Rows from block 8, named by matrix and row number. Rows with one number belong to one attention dimension. Each number is 128 + 24 x the weight over its row's rms, rounded and kept within 0 to 255. All counts start at 0. Numbers have three digits each. After the name is the row's rms in percent of the matrix's.
# q: attention query (model.blocks.8.attn.q.weight, 128x128), inputs 0-127
# k: attention key (model.blocks.8.attn.k.weight, 128x128), inputs 0-127
q.27 102:088117164108115135139124088120181150099149122127119129124081139148144134148110171089122130127129119105146133131090105107115107090136142128100176123138160130107105144111169125123127138167070182129132146163100143095145150099158143157099164093126122148170140139162100098142165086109140108129129125144154087147111127100128092097138148110120105157163135122124158136151149133083159129111128
k.27 100:150136072101105118145168078121128118101136143099116165096143106134137110103146112122168127140127151154136123177124154143104170116101143111116130187138147137127166118146128127191129149102093135125117114112100122116148142109133126103144092155125095153116163118142095125156121081132110165171142091157121154169144108113112131085097140110093146108148142108129098172089151124098118127133140
q.28 096:118098109131129137103099148114089110168124110120119105084148146144110135107137099150100111121144160072101151094084107137165129143114136141138102129165157124169150125143149118133150100111159130123164126128166142151107131147114083145171125127122100097139179122119114150145071099159118112176109114081137135147119161152133150145123113098141137154178135132105118103119116146152101087172149
k.28 086:118085094120165133143132121139117131135081132134133124122161137132147135134144117090131135132120156161126124123121168130102127120163128137217123120128115138096114165092094153124114088157151175124120164177129137145123125116111108116126135126135085122165081175075155111093117136147131105110116136129090113157121124112163102115128114165127136087111135149097149092157082165124169146127124
q.29 096:155096116100097138119150114139110110067107126149120122124095153179147164136130184100114128172124150141152122113141125083150131135126152124132136137171094134083102102099105107179110149134120190111139125115106113137106117180132148151113142143087140092113084154108158140114134122129123130113119099111139107182136107118136109128136191135111082166115158128131101132133147125111131142148142
k.29 095:117116148168138138113101122156115159117162118083118144065134089149139132126113068095089169140161131108127117157166139141136142100146123169128106116173138127137140133147170100141143135100155122128166128129146118101121125107135098140164151136119166135154155128086098100121141104105094123153084152143132101117115151143130127111138135128150113079171152105097155153091125165100130124112080
q.30 093:170154160143137120111153122104162168156142153087162123165135112066110101126122085122140123132120113147107133111113149107141131118151113172146176132103154104159077109094076122167127102149119152116127124082144079136130125117137115120131141118175112166151083160133143105099115118138083148124141156103117138133125175128132110124107110132155133162128070151096150127144125139128128107111131
k.30 093:099135097101170118169122182162162116180138107156147126132146138116158113122119159124166094135153060132142094108152152143120148115151114116108117131146120134126147154143141130109109152134108093061111180138103080101089094094124128119099114082108156170134136107149143143147160118169153095113134111133118140107128123119107122150124126122089144148125145092147129146139109113110112158148142
q.31 094:076185137171116160161126117160128112112101087132108101124070136130138094146101148141143163109125095128155128103119102128153132076128118118128176119103122132136103149127144082141148125150143142121142088136093144138153152081163109106111155134151152113174150103108144157087114101149147183155095118127103114122137120166145139109145134129144137161138123151155109131101093147164109124121110
k.31 104:149159154099157103123128126108117114125173140121134115115196162106150161113125092097073118145101115106124181143125084119123118172166140109116137126077156130128126148136089113130131155128124102096073133134114139122119134100099150118119109159143108145117138192113132131128149146132121107119155078138125155125169091138125086139111170128128177133145118158143109140126097121128132147088154
q.32 098:141186151139124106131136132107119098123132117089157103121126132103132149131153126123131131123131077190129099127142166149160097154147181151137189147124126117136101168126103115122116147165088100122131109163115121153126067106129103100108106133124132130082150139106163072109131132129138130075161122155129145072124140119109112127151163167105124141104119136154146132102118105156111104131139
k.32 101:128158136170132149134092137112100122115140110141114147151098123063135143121110156130169159130157141172125156138121122142088092148112099134116154091131166147184167127133107125090127175114140073089123128126112104120124130110124128124128138133124165103126126068167129146147142130170119156134156125106154140084122125145108104137131124111143126162155095096124155158128073117134092128103085
q.33 096:105142078145144144116095158152109131117112146143130165166093145116114137145116094112099139164076133157137116173145124119066148130142092121099120144103130142106105108161137128151111089096147099134107143143147120110157107119159100113116182123139153115116095129138131143170140125093117085118149125135122125097136172121124125121104095151146123104124156146117170065125148169135150185134147
k.33 104:162120162129100133148140132130145133107094142155176125128154081157098136128073117139129121112094150134090094100163121113158146175113145144139105152164097136116124088102143127126128111184119124123114103105156154162184115126080167166094142129115109135142115090119164138111169105112153111118138149114142101119076095150136154124164119099123146108143108157133100119137153128123104100136146
q.34 078:123136149148176114152119119103104169151168171095145132103148123143153155153102144079120107126091123120113145176133185084101152137162086098100136125063117148124108132126126158096094124128089116134109141088117121113154130116138139148177120136150099106115120167157119143109168126096116083111096102134131143136127093116116098130114136103102171137125155157120160139141139139132112115143135
k.34 089:115098126120118113134116144116104119107098145169108117157133100122106097121104132184154088137121120121092143100136087165130153132117134114129144157158140144151115104090106129119142130108145143114120111110089080131135179095138122134129173113127111124118135103125094148150107138166156101162132121145098092155124104119148179115183130152151125108167166089158112117098177119134143105187159
q.35 110:101138131131112101140181123138091146164109117090132094139195112119112126154107094137103176122142144191108148154171135091182151131102105088110132121161157099170149110151108117134161124097131071145147119141136133146087131112136127103108116164141114111127128127127147118124119137097164144130145125139116118135132122095093136096099102147143133121151104160099152129120138102121139128190148
k.35 097:103122172118143100169114163091133116105121130114116152045083185142153144130120109138129115125099097107140123104107148103125117114111113170081116107159153155161120142119130131109153138117084135118141171155130151152148128165166140093098173147161167097120145127130122131136130172122091139089116130128134160166137112134125131125169135078124129115105115147138122135115096131161117131106097
q.36 096:120126133085152129151120142131128112147075086091170122083145144100143125154112108131135131109105137169129102147098117134131125126084159108144152118157089109187114148131070126130109138127142123158114169159126097099131165100133093080103127146154136111122186159135186111093124130112141142139131123136149171141115145147126176103130134102134098149116119135113101142109131166139105098152148
k.36 088:105128133169165104168108161108128131130126120159093100109158120084138148065083129117127111133091116144116167136136134136135142139155134087145158096129141127140160184117140089126169160168131129104122148153106156129102069100116153123142113086134121148134132128158137120142139090153107107074113115126132128154127129171127148141128105123128124136124096111149165121135111175105138155077095
q.37 092:173096118132110129145100129119101077156149131110099118141090118143140155100136140132123129104136173126127097177166148114109092116115132128130123118130129103118118148135102127120127124103133104154183134162079132128120120151118134127136133125143095122082087160122173184158123123129120092123128109142133127118150129168151128080135139137140145105117160123122070118083166142159145125212146
k.37 088:108099170115170137108127124139138162106108149132109116106177109165107126100148082097125126122122163130122151125118158127084108129114116104163114124183104104125114085117166075116167116100132127137139145141150103143132129136163145165124165149127104130106114137063159083107153130109136156085109132104148131129144142128155151136123113167118136140106125134178140181091105135117160118155111
q.38 118:106116129118124107118075120131125112103124103112078115146149117181089160124116144176127125165121111096114144130144107139122196140141114146106108148149133134092127132137120114093165140102190114136094119123154125159094133143126120128183127129119120126127109101124123168107105185142150116140106097111099119144104062138132142129166125108165146167089147105151104102151160131130129121160121
k.38 123:187086150153122135091153113129119141137149152102151133119130105152121176145149127156078107176134165140114110154135132079164144167151099108148128121143113091116128105097125122126106067118108142137145138115133158128124113145130108119119130157152138097111127164090101100077119140113108096090117136111157110099173111146142136164153155162140109083135136173099113125136133099159131136104132
q.39 099:134104128133094115136163124146135154108139140159109126087124113151127163104128133156124127134120145139125115131144150147155139133121109083169148078101108111141140128124064118143124073134111106151156109125176182144152080166083152128141127142076128129075115112135180149158129137117133147126141151107104101125159122143131123123111125161153061118094139106117158123113148130127117149170091
k.39 101:104123131146099115136140133159165133117110115079161105143085129161189123116131151135086149133110144074130108098186136112087076142143131161116088112166106136139126141120144150097129128127131176174110122148105114122143153130130122155135163126103132087137143151112148148141103114112126116123090098129154107132120133070121180147174133130103141101118117159160158142126101115128093120144116
q.40 095:140109115128108148139112166149163093159120131166125112123110121089141115150145157093115151155100102178122142145145097163051124117118125109100092136085121151171119105152158119148144120109128119123111168125161128167182148125150085137094144169117134124140108104131142138156123130121115120139127127136115141118158079158134112108096065135113127131120123167138131123129181126148088099100127
k.40 101:139092163083149102142132122110086150110090136145144128147118095150140120081134117182105155110090118127144097122106115082147170137160131130150152157097115110122131138086101141171126135127139146163154080136102118141124131154130157147116127096168135144140125090133176124106136131124194162124154145096124139090095153121144112144127113086117115140106126132168148094145112125128173097150118
q.41 111:131108128116167126158110144143139141121117136136143107101106203127132085150159138067156144097105156125126112203108095157119135099136113123119129116099070120117111109123139102152173105124102150108156104141118093067155153159126157128115116079152119123153122112078166126130142120146097118146123150119115139130123169176132152116155109129103110131143113120157112126134136138166124123137138
k.41 112:141131103109140146127123125151139094150141142140076084141168097112162091130147088101114138144103113159155119149087108135148149104139134145109116147149145115085119143122065104165140153172136104098109157164153115109111122067131132087110108158137094172155131144090154126129169121128136140142126135087139134164162132134166139116074104120142152133108135091107153148146129149148117142115134
q.42 098:146138150121166121137078126146124108092083125149194097140118110141121121126127144090185118141124119130161140138100108123144112089153131110128117143122110142124160125141155115141137170115112133132113100156087091091087196149144113098097100137104131118165123161118074103147150157151097137126153135150123112098121120120156092115135147131106153130140098106174107124140123152157143175099140
k.42 094:107172139102106161109157131101112134151128134141055166128130149099142097127147122121116158122178064147125115166108152127149136092134140127109112142113156134128116157118140146098174134129139112113159155125161129118124124121140119101125097118131103154140130075139134112111132134141130142132092123124131139129115104202128124161061141072105137153107142110106088121104149151184153131129128
q.43 121:142107117094138071139161146141134177118157147091121130103159144109112133127164131119132122117100174159104156173155152127120135129142116107112114110114104113120136123149099134104139121123114095163119141134155079108136091132138144132129102139111110143105128135144123140190153168100096071097144142113125075109142187140126113120116139177121123132132147104100123115170185105081145145127116
k.43 124:119127122155108117136141116163198119133097126163126082145089099133119095107115139145168121160116121132128077121150121136114140112095119150105131162152096125112133143114137116124114104157140158149141151113126193122144113148201123131114152139130130133107138109133112133121080090108140139108070175116159153139096125103126162106143139075130102092099124111124184148138154141120126113139150
q.44 104:121158124135116167122154111117122131095140147098121127119089174107162125115089146136154107126137083136109140092157108175132111111136123129142153120128129072193077112154142132144115128085140166135131130116154129135115081127163104115138137172104143112166111114124110156108144139141121132101188113079127151103155096124104124100102137097146150151112112171152135111106111132176152134132157
k.44 117:123104133113180109133129151103080132154180116193154099138164131093118126103137138153102140107120133128098145098113135113135146144156144137141112151119133118142106167130095154115124103138116115089142143092119084180094129107100100158169174084123176117153100138146139115143114126159131107098129086137134154128140127136132099146109146132107144145144112162165120155162116139093079121100102
q.45 108:114079138121154120122099116140142134122153100138091142060153142137124159122162167159136070117144155092122106124148104149108133162084094122127120134174086145106113139116165104170098149118125140140142121110088158106126143192142155125121111111099104107124116168100138117116117129134122111135108134134135095142119124127096145141159163119095121091161147109165111146111107162162162122152152
k.45 105:116100120125132134113140120136141152119122124095095131098133100144109108145124096159130150120145136115164119138134147152167149118096101125188138146135123129111117110109106109120168098143160163141116181143136131154161098092080091081149145178154078136140112154091138122164164135111133116143072146093140096145113146114138130120073108181108103151125119118131129124100163156124123088151122
q.46 102:145164137164133157123169149114109172093147127127137118080136122160157156132081115164130151127187084141158102112160143129135120095108149111128130116131137131132136143127126178139071134108135084121111116172148119142110081172127115102144101154096134103116154131154084142144145119141133152152153120106108146099129081103106123142090151134104141082126141141110157075132107129128101124133109
k.46 113:120112157147123133129135126127131150124093093108145187166105139114138106132109134130133135130099139126059133125165109146112088132141148152111136160084119146152133146122175159109143115115128128135099107124118124172135149129077138182142152169150145106133106091147187161130066127128118141096126116155125152110101097140092136096166140151099122097152093132126136090118144112153132099101105
q.47 103:132129139149117127101155112153114092163146148117080174206116138115161105109099123106099114110091132120122116136132125146089127133127171126089153153162146131101143075119135178109098087113112154122143142108131074101131097136162127161152142125150162139147104120105105153153131113141112089146110101126126120128137151128148168127114110120111162107146111109127161133151112149074150167101135
k.47 092:108112115114112127093139123136146102152129134167119130104156098152131142154119116100146126127147117104106143089157151136151134100128152147116182110093106121102123107148143135148099158180104103128122094104165123145101143114084167149147106106145111128115124122158104141070127139084152123145115192128098099099128144121108111088175157123162134164144174137126095129137167090091131158118146
q.48 111:112137114174122122097136177126067105127142122105109124126138159101106124160085098121122145114127153128131126123102153136160110140140111118146130127131126099150160148141122132084162090125166150108122071171177139133120135159128119129109122169145133099131102118079146132105125120152130166140138109094099150115150084152157160100091068139175108131169107142100149134142104126134140128159097
k.48 112:124129139143153169141153159138134115117105140146111102074183098139162152098137146114102135073103077131122114087143136150114154136163179173108115130114105130151133096130109148145136117142103103122141138160129145106108146146061146164112121122126126116181126162109145117106120126160123156133132086133113164126153097117174105121133144122147136113072147153088131126131099133125105119091108
q.49 081:137143170133102165097159157104128133145102102132111132148139132117133125093116066169106101113101118124139088126159129164179142141135147131137121118181102119085135093138124113125104105129130161113123150095111112113147121151105134127112104123124098128117113098110126117164140141150096150132153197095128137144143171119150167141106119132147114065166084148124146148129088135113141186115140
k.49 089:110131133054146158106144175169175084124142088091106133137135170134166116108148136101127123095154115081148140117160158128122126099142169163123133149130097101116124127168148108114116131162114094132108164139133115166098091106123133150147111120158139094140161150163154139074125155096127164109086105132136143098117121141131162128123135122133110138088141136113130102093111132136118151104139
q.50 093:128132154134121126120149177133153149103068106192126095099147134138165117153121130155135108134151098139135120127093107130137125135128177136132065165167105127150146118116146129137135088114137127105123149139164131165137116128078122131129113149083108113084156105112140137130132132111148139165108120083110163144124144093131143206121125124121070087100138152139113135132113120085110136142129
k.50 095:115089134148084140104089108127126097106160131108151147148095117107146120121134137151059142101146170113144105133089114175072138131134180171117108090106172120119143150134131134136111135138108156143110075164112155151125118145108162155157144097137119108166120127170157115123086141126085139145126153144139119132133145114143114108134089138136107127133113152117158063155116140146146116119131
q.51 110:110163152124140113144140100122133127129152129094158142148135125097119109130127127113114124120093112139122127114166134139139075125128127134112161127112149101173139084164152139108142137162111088141148073169132121162148140076127132132105106116145161149094156133121100090167103126116065118176106145128136116066101151124135143153143096175137161108109113161113109166164106130085141134150127
k.51 115:138163129159149114082136130150101100141135114192102116163077139107150107140123121105149147099150085125111130105081143118107101141135146120136156088100131103115135137155127181133098116162135094146090126117120164099151133111152142093159097137153118137144144100131115134149119135128179191123112133137131150137146132118125091112118191112141162145113125123135103122120102090110129152076149