{
  "dataset": "synthesized solo parts of chorales (CocoChorales)",
  "time_shift_ms": 50,
  "n_mels": 40,
  "hop_length": 160,
  "input": "log_mel",
  "norm_position": "pre",
  "hidden_act": "squared_relu",
  "parallel_block": false,
  "moe": "expert_choice",
  "expert_mlp_ratio": 0.5,
  "momentum": 0.95,
  "adamw_lr_other_params": 0.0008,
  "final_lr_fraction": 0.01
}
Rows from block 6, named by matrix and row number. Rows with one number belong to one attention dimension. Each number is 128 + 32 x the weight over its row's rms, rounded and kept within 0 to 255. All counts start at 0. After the name is the row's rms in percent of the matrix's.
# v: attention value (model.blocks.6.attn.v.weight, 128x128), inputs 0-63
# proj: attention output (model.blocks.6.attn.proj.weight, 128x128, transposed), outputs 0-63
v.102 117 [ 77  87 129 129 207 135 162  90 117 145 107  89 149 128  69 100 156 119 199 135 110  94 148 127 121 107 122 123 128 138  59  35 148 106 108 135 128  82 114 105 101 133  65 145 118  91 114 109 110 154 177 143 190 171 101 108 130 136 155 121 151 144 165  79]
proj.102 118 [ 92 149  67  94 212 108  84  97  91 113 153 173 131 153 100 144  39 140 151 138 116 127 131 137 185 195 124 172 110  94  84 114 120 105 173 203 152 146 123 109  93  86 100 126 107 106  83 104 130 153 169 158  94 139 130 123 180 101 131 113 150 134 150  93]
v.103 124 [119  92 101 127  98  74  96 182 117 156 160 144  92 167 166 122  87  89  82 138 143 156  89 157 184 125  86 207  78 161 153 127 145 167 140 144 103 145 145  67 150 163 132 148 124 141 103 103 118 126 112 121 108 142  57  83 106 124 126 128  95  72 159  80]
proj.103 128 [ 68  96  67 137 139 143 104  88 101 127 131 115  55 148 191  89 106  78 175 168 129 183 145  83 149 133  86 170  97 141 171 147 114 171 145 131 149 130 145 208  50 154 158 153  87  79 138  98 131 185  91 173  87 106  93 151 128 117 116 106 120 109 168 154]
v.104 105 [162  83 106  70 105 114 119 150 108  96  96 142 180 112 158 145 116 128 142 137 127 213 147 118 121 109  93  85 137 149 154 169 113 110 137  71 196 154 113 110 142 116 116 166 148 109 116 154 180 145 139 173  54 134 108 126 136 146 174 118 127  70 179 124]
proj.104 103 [141 116 134 108 132 114  64 139 108 147 121 111 114 155 179 115 134 128 131 154  92 130 118 127 139  86 169 121  97 143 135 130 154 124 142 155 114 105  85 111  85 149  92 134 154 142 151 137 163 125  70 110  62  44 147 176  74 112 140  72 113 165 167 107]
v.105 127 [ 86 141 124  89 148 160 176  92 111 139 120  63 111 171 163  80 173 145  65 160 114 150 159 166  74 107 137 105 147 191 188 172 150 105 176 187 126  98  99 123 113 125 129 135 143 131 108 167 159  92  91 166 101  88  82 113 152 124 111  68 141  98 146 138]
proj.105 127 [ 68 141 114 117 104 101  90 201 133 142  89 100 130 189 131 180 193 120 166 136 122 128 100 127 179 103 158 102 130 132  40 107 133 135 162  79 121 133 133 106 100 135 171 139 116 124 196  93 136 101 117  60 171  97 101 145 127 138 147 141 149 114 105 140]
v.106 112 [132 131 160 124 176 149 198 105 132 100 146 132 102 127 106 166 135 113  90 123 103 138 126 140  87 102 163 120 119 110 145 124 209 123 127 114 115 207 209 111 126 133 132 175  74 100 110 146 137 132  79  86 137 137 106 160 137 175 198 129 128  75 106 116]
proj.106 110 [140 151 193 103  90 139 144  68 200 155 185 104 125  75 122 136  98 102 122 187 152 180 189 153  96  66 144 123 101 162  88 161 121 136  69 146 104 195 175 194 109  94 123  92 137 156 122 128 123 132 123 107 170 161 163 161 160 137  90 169 140  73  98 133]
v.107 127 [ 70 101 115  90 179 167 117 140 129 137 110 121 108 147 145 171 164 111 144  89 123  86 198  70  92 147 158 106 140 151 160  95  95 137 112 123  71  77  71 162  77 164 125  95 178 114  80 126 157 111 116 152 117 130 112 147 146 164 115 140 180  85 116 160]
proj.107 134 [137 122 121 111 140  74  84  80 130 122 156 127 156 144 146 161 143 186 106 170  80 128 137 145 122 172 157 103 153 124 105 103 198 138 120  68 122 100 119  82  78 142 180 160 100 104 129 135  80 148 182 109 129  88 122 112  98 194 124 136 152 134  80 108]
v.108 103 [148 200 141 115 161 144 178  65 127 102 153 174 145  65 114 134  97  91 102  97 121 156 107 168 220 135 111 126  65  65 138  85 154 147 113  71 144 136 128  84 156 136 120 121 147 103  98 155  96 132 134 141 115 199 161 137 102 135 156 124  79 182 102 120]
proj.108 099 [137 146 115 137 132 122 168 116 145 127 173 197  57  88 107 117 112 203 103 116 126 142 136 127  93  73  90 127 153  92 139 146 108 127  85 122 170 171 144 169 165 125 148 156  82 159 146 199 112  89  91 209 173 111 122 112 126  78  67 165 158 100 148 128]
v.109 101 [148  83 142 138 141 118 116 109  85 130  93 149 186 128 145 135 114 130  92 116  98 111 132 148  93  97 113 158 132  51 168 139 121 156 128 143 158 100  87 105 122 129 119 111 129 150 151 134 106 144 203 111 168 181 191 129 152  89  89 160 121 131 115  88]
proj.109 102 [ 83 129  81 121 168 142  85  67 164 113 113 186  66 112  95 113  56 118 127  96  74 112 175 145 103 150 131 140 157  92 122  96 125 165 163 163 120  84 156 117 135 146  64 143 124 149 129 124 155 112 108 167  90 110 158  99 135 117 161 136 166 190 187 126]
v.110 114 [116 121 123 121 141 137  59 144 161  94  71 106 122 121 107 100 170  98 146 155 149  82 128 130 136 122  93 133 180 195 155 120  97 134  75 184 144  83  74 124 125 127 133 123 119 152  92 152 167 120 145 153 116 133  92 151 145 122 110 103 129 124 124 173]
proj.110 113 [139 133 159 160  82 129  97 185 148  70 147 178  76 201 161 168 152 162  77 135 177 112 132 128 124 160  54 137 137 107 101 107 176 150 141  33 195  90  90 107  91 117 155 161 127  85 142  97  85 127 157 125 100  85 107 126 114 195 118 114 166 108 114  96]
v.111 104 [113 231 155 123 119 117 142  98 149 124 154  99 213 177 195 148 163  90 153 158 111 132  78 143 164 157 126 129 112 130 103 180  65 136 142 129 145 160 138 165  89 144 116 120  88 131  82 159 157  83  80 141 130 131 121 121  92  95  93 153 168 129  43  83]
proj.111 106 [ 99 146 127 100 131 179 170 179 129  75  81 112 147  66 104 120 157 188 136 113 107 162 102 144 128 105 128  88 222 212  93 185 106 125 167 115 105 127 141 107 158 134 105 159  82 104  74 115 122  97 119 152  91 156 160 192 160 106 104  90  84  96  91  81]
v.112 109 [ 62 169  77 102 147  93 179 153 158 163 183  54 152 124 146 141 139  98 169 101 143 146 120 131 116  60 106 184 105 132  93  97 159 183 106 111 169 150 164 130 125 125 146 160 141 112 118 157 114  81 105 134  63 115 100 155 129 110 169 116 153 111 150  54]
proj.112 110 [162 116  54 121  90 129 169 100  72 141 176 119  84 123  96 141 115 148  99 128 119 189  80 137 165  78 106 121 186 168  86 135  56 142 129 146 135 145 120 155  85 112 137 135 102 156  94 163  96 101 115 143  78  92 186 189 129 114  84 172 133 114 133 107]
v.113 122 [112 110 152  91  76 133  88 135  98 119  98 102 190 162 125 121 141 121 106  99 144 200 139 182 128 112 108 117 141 124 171 222 151 125 173  99  40  95  66 123  98 125 151 161 145 126 151 136 161 150 161 123 121  89  90 122 162 163 152  82 142 120 160 118]
proj.113 129 [ 99  58 132 161 105 139  54 189 176 151 127 116  83 114 129 118 151 162 146 171  87 138 179 132 134 151 179  95  81 118 167 115 124 109 104 120  99 132 135 130  61 155 160  64 138 173 113  91 135 167  79  75  71  54 145 123  97 161 201  80 105 102 136 134]
v.114 102 [112 107 109 119 127 139 176  99 143 104 163 193 143  85 136 115 103 151  98 108 118 113 107 147 149  85 119 122 134  86 145  91 155 132 168 125 143 179 176 113 215 124 151 121 146 119  90 114 161  41 136 140 139 138 127  98 114 135 160  85 119 142  61 148]
proj.114 101 [118  76 166  91 126 158 134 207  96 144 195  93  94 134 164 120 124 108 154 147 139 148 166 125 133  70  85 107  81 157 133 112  96 121 147 147  88 169 141 134  80  52 140 102 121 181 104 159 159 161  83 123 198 168 127 122 144 116  72 180 127 132 128 168]
v.115 118 [143 120 111 100 104 156  88 155 169 111  98 156 118 155 160 158  96 147 149 133 109 149 128  93  91 136 100 172 150 130 121 188 118 111 145 124 105  63 136 149 122 185 150  50 130 145 125 134 166 173 195 125 149 105  90 152 130 178  86 106 113 102 134 148]
proj.115 118 [127 101 147 138 106  93  62 127 138  96 128 191 118 154 158 162  94  80 127 169  90 103 131 142  73 156 112  80 125 149 126  96 183 128 132 102  82 100 137  54 135 126 123 102 124 113 135  45  85 154 228 146 109 151 118 149  64 152 167 105  93 121 148 121]
v.116 119 [216 171 121 133  92 150 128 164  83 116 158 107 109 135 181 111 138 142  44 114 135 116 114  89 135 158 122 142 141 120 185 180 169 122 131 137 165 135 156 134  99 123 124 117 120 109  95 161 136 124  80 143  77 103 124  77  96 115  98 163 117 166 125 180]
proj.116 126 [157 123 147 159  90 146 140 154 160 141 104 109 172 121 139 118 152 122 140 131 136 102 125  96 105  66 126  89 129 127 128 189 103 108  85  76  93 145  99 139 167 155 118 142 152 104 236 206 132 142 129  70 174 102 120 165  63 146 118 183 172 121 115 149]
v.117 116 [166 147 115  80 126 124 121  77 145 129 139 129 107 124 158 115 134  96 104 124 126  95 139 128  70 108  83 114  91 128  93 165 133 153 127 132 152 144 183  74 160 164 122 100 147 137  79 130 189 129 127 103  70 101 143 174 117 150  87 130 175 152 125 129]
proj.117 108 [177 129 120  79  90  85 132 135 158 164 143 159 122 162 119  90 165 134  82 130  67 130 130 148 126 101  88 117  74 112 136 220 122 120 125 137  65 125 122 106 158 113 109 124 139 162 159 114 113 143 155 176 150 131 124 154  59 115 109 185 137 130 104 141]
v.118 108 [119 144  76  84  79  86 125  79 132 130 153 140 136 113 126  92 139 178 111 151 138 150  88 161 115  48 129 162 144 124 132 175 137 126 138 130 121 149 153 104 130  96 178 138  88  84  88 184 112 137 108 166 148 160  79 178 135  95 175  89 176 157 121  79]
proj.118 110 [ 88 144 128 121 135 135 149 198  78 117 133 125  77 106 157 141 153 161 136 143 117 145 146 158 122 113 116  85 111 105 102 134 123 103  94 158 122 190 106  74 149 114  74 121 103 110  38 101 187 135 103 151 131 146 139 138 121 122 121 103 140 142 152  76]
v.119 115 [159 123 174 113 165 177 117 118 106 135 149 153 116 116  94 112 202 140 100 153 163 140 137 181 189 181 172  79  94 123 134 154  93  79 107 135 120 151 110 104  77 109  91 171 121 131 140 151 138 106  91 119 100 190 149 152 137 134 155  98 152 158  64 109]
proj.119 121 [117 166 217 103 123 145 126 164 155 153 130 115 160 179 159 120 144 152 201 125 131 112 154 143 100 143 146 115 123 165 165 151  88 127 146 122 181 147 125 163 120  87  79 143 149 147 128 126 167  81 108  92 156 113 120 101 147 163  71 141 116 127 147 157]
v.120 115 [163 180 107 198 112 144 130 183 101  93  97 164 163 127 148 140 110  85  90 123 145 166  81 131  86 112  88 137 204 129 162  90 160  97 111  84 115 128  95 114 113 157 141 158 119 133 138  96 123 190  88 126 158 134 166 113 107  99 150 131 116  84 121 133]
proj.120 118 [162 143  79 107 116 109  91  93 111 102 123  85 153 105  81 132 125 151 123 187 117 161  72 144 123 109 144 147 120  85 151  96  89 145 103 163  71 152 137 172  98 186  84 155  91 107 118 197 125 153 107 120 134 153 154 126  87  83 105 142 178 138 161 102]
v.121 100 [162 117 102 159 120 152 132 113  64 109 162  79 166 106 185  94 118 117 113  99 160 112  98 164  85 129 138 181 186 143 119  94 128 114 103 161 171 117  94 149 193 173 115 125 156 159 108 170 172  98  97 121  72  81 176 145 142 113 179  73 147 103 150 130]
proj.121 094 [161 172 127  98 117 135 157 108 136 148 114 150  95 160 119 101 135 127 119 152 117 110  70 167 173 125 148 138 135 108 137 160  89 114 150 137 158 180 143 104 130 115  81 212 169 179 174 153 157 102 102 109 118 117 108 156 106 126 115 175 112 134 132 111]
v.122 100 [136 151 145 164  98 130 136 155 115 144 158 111 164 128  94 102 175 112  86  93  95 168 129 159 143 129 145  98 147 146 133 141 115 161 111 118 186 109  78 152  58 137 125 143 182  67 165 160 137 141 118 114  75  63 132 151 160 129 124 135 142 136 120 154]
proj.122 103 [129 192 132 191  71 109 130 125 136 146 102  76 120  67 127 134 151 178  83  81 168 109  97 101 126 102 186  87 189 120 160  74 178  91 127  91  92 150  96 149 170 102 139 179 108 136 151 175 129  79 131  92 106  69 149 118 151 131 141  84 153 154 127 115]
v.123 090 [154  98 107  50 140 128  93  90 151 112 139 148 143  99 156 121 145 149  80 146 135 180 145  89 169 115 141  68 174  96 113 156 144  88 112 155 102 150 129 131 134 117 159 112  91 120 123 100 197 125  50  75 108 120 146 152 117 163 130 163 151 130 114 159]
proj.123 091 [111 105 179 118  93 181 121 139 138 140 111 125 199 116 173 112 150  96 151 140 103 149 161 138  90 119  76 102 149 132 181 186 144 106 126 100 113 104 128 109 148  78  71  82 171 108 163 119 142 155 122 120 118  85 111 145 157 105 134 124  71 154 119 140]
v.124 083 [147 165 171  94 126 181 126 116 134 129 142 132 148  98 102 122 148  49 156  93  99 176 178 154  83 122 114 129 140 117 115 129  75 145 133 142 188 145  82  95 124 128 128 155 144  99 119 105 167 103  84 139 117 110 175 129 149 123  92 129 128 119 128 159]
proj.124 089 [157 157  96 112 115 142 106 179 122 172 118 145 115 113 200 133 133 207  99  85 142 170 150 184  96 147 124 103  85  82 138 105 169 154 106 131 136 155 151 117 141 159 112 153  96 174 161 116 129  87 144  64 161  86 110  99  56 179 143  78 131 162 148 170]
v.125 113 [ 97  79 133  96 135 124 144 192 137 142  94 189 130 142 163 102 135 123  85 172 124 127 159 104 167 134 141 104  78 108 147 110 134 130 156 119 102 157 157  59  92 176 138 138 105 146 135 119  83  81 115 156 101 149 125 101 136 117 105 202 106 135 143  82]
proj.125 114 [109 131 111  98 123  65  96 119 110 123 129  55 174 192 189 167  67 146 183 152  98 174 157  83 111  72  91 161 145 179 216 185  96 164 116 116 136 106  90 138  92 130 130 106 126  67 122 131 162 173  79 143 114 106 106 105 125  77 103 119 149 179 151 130]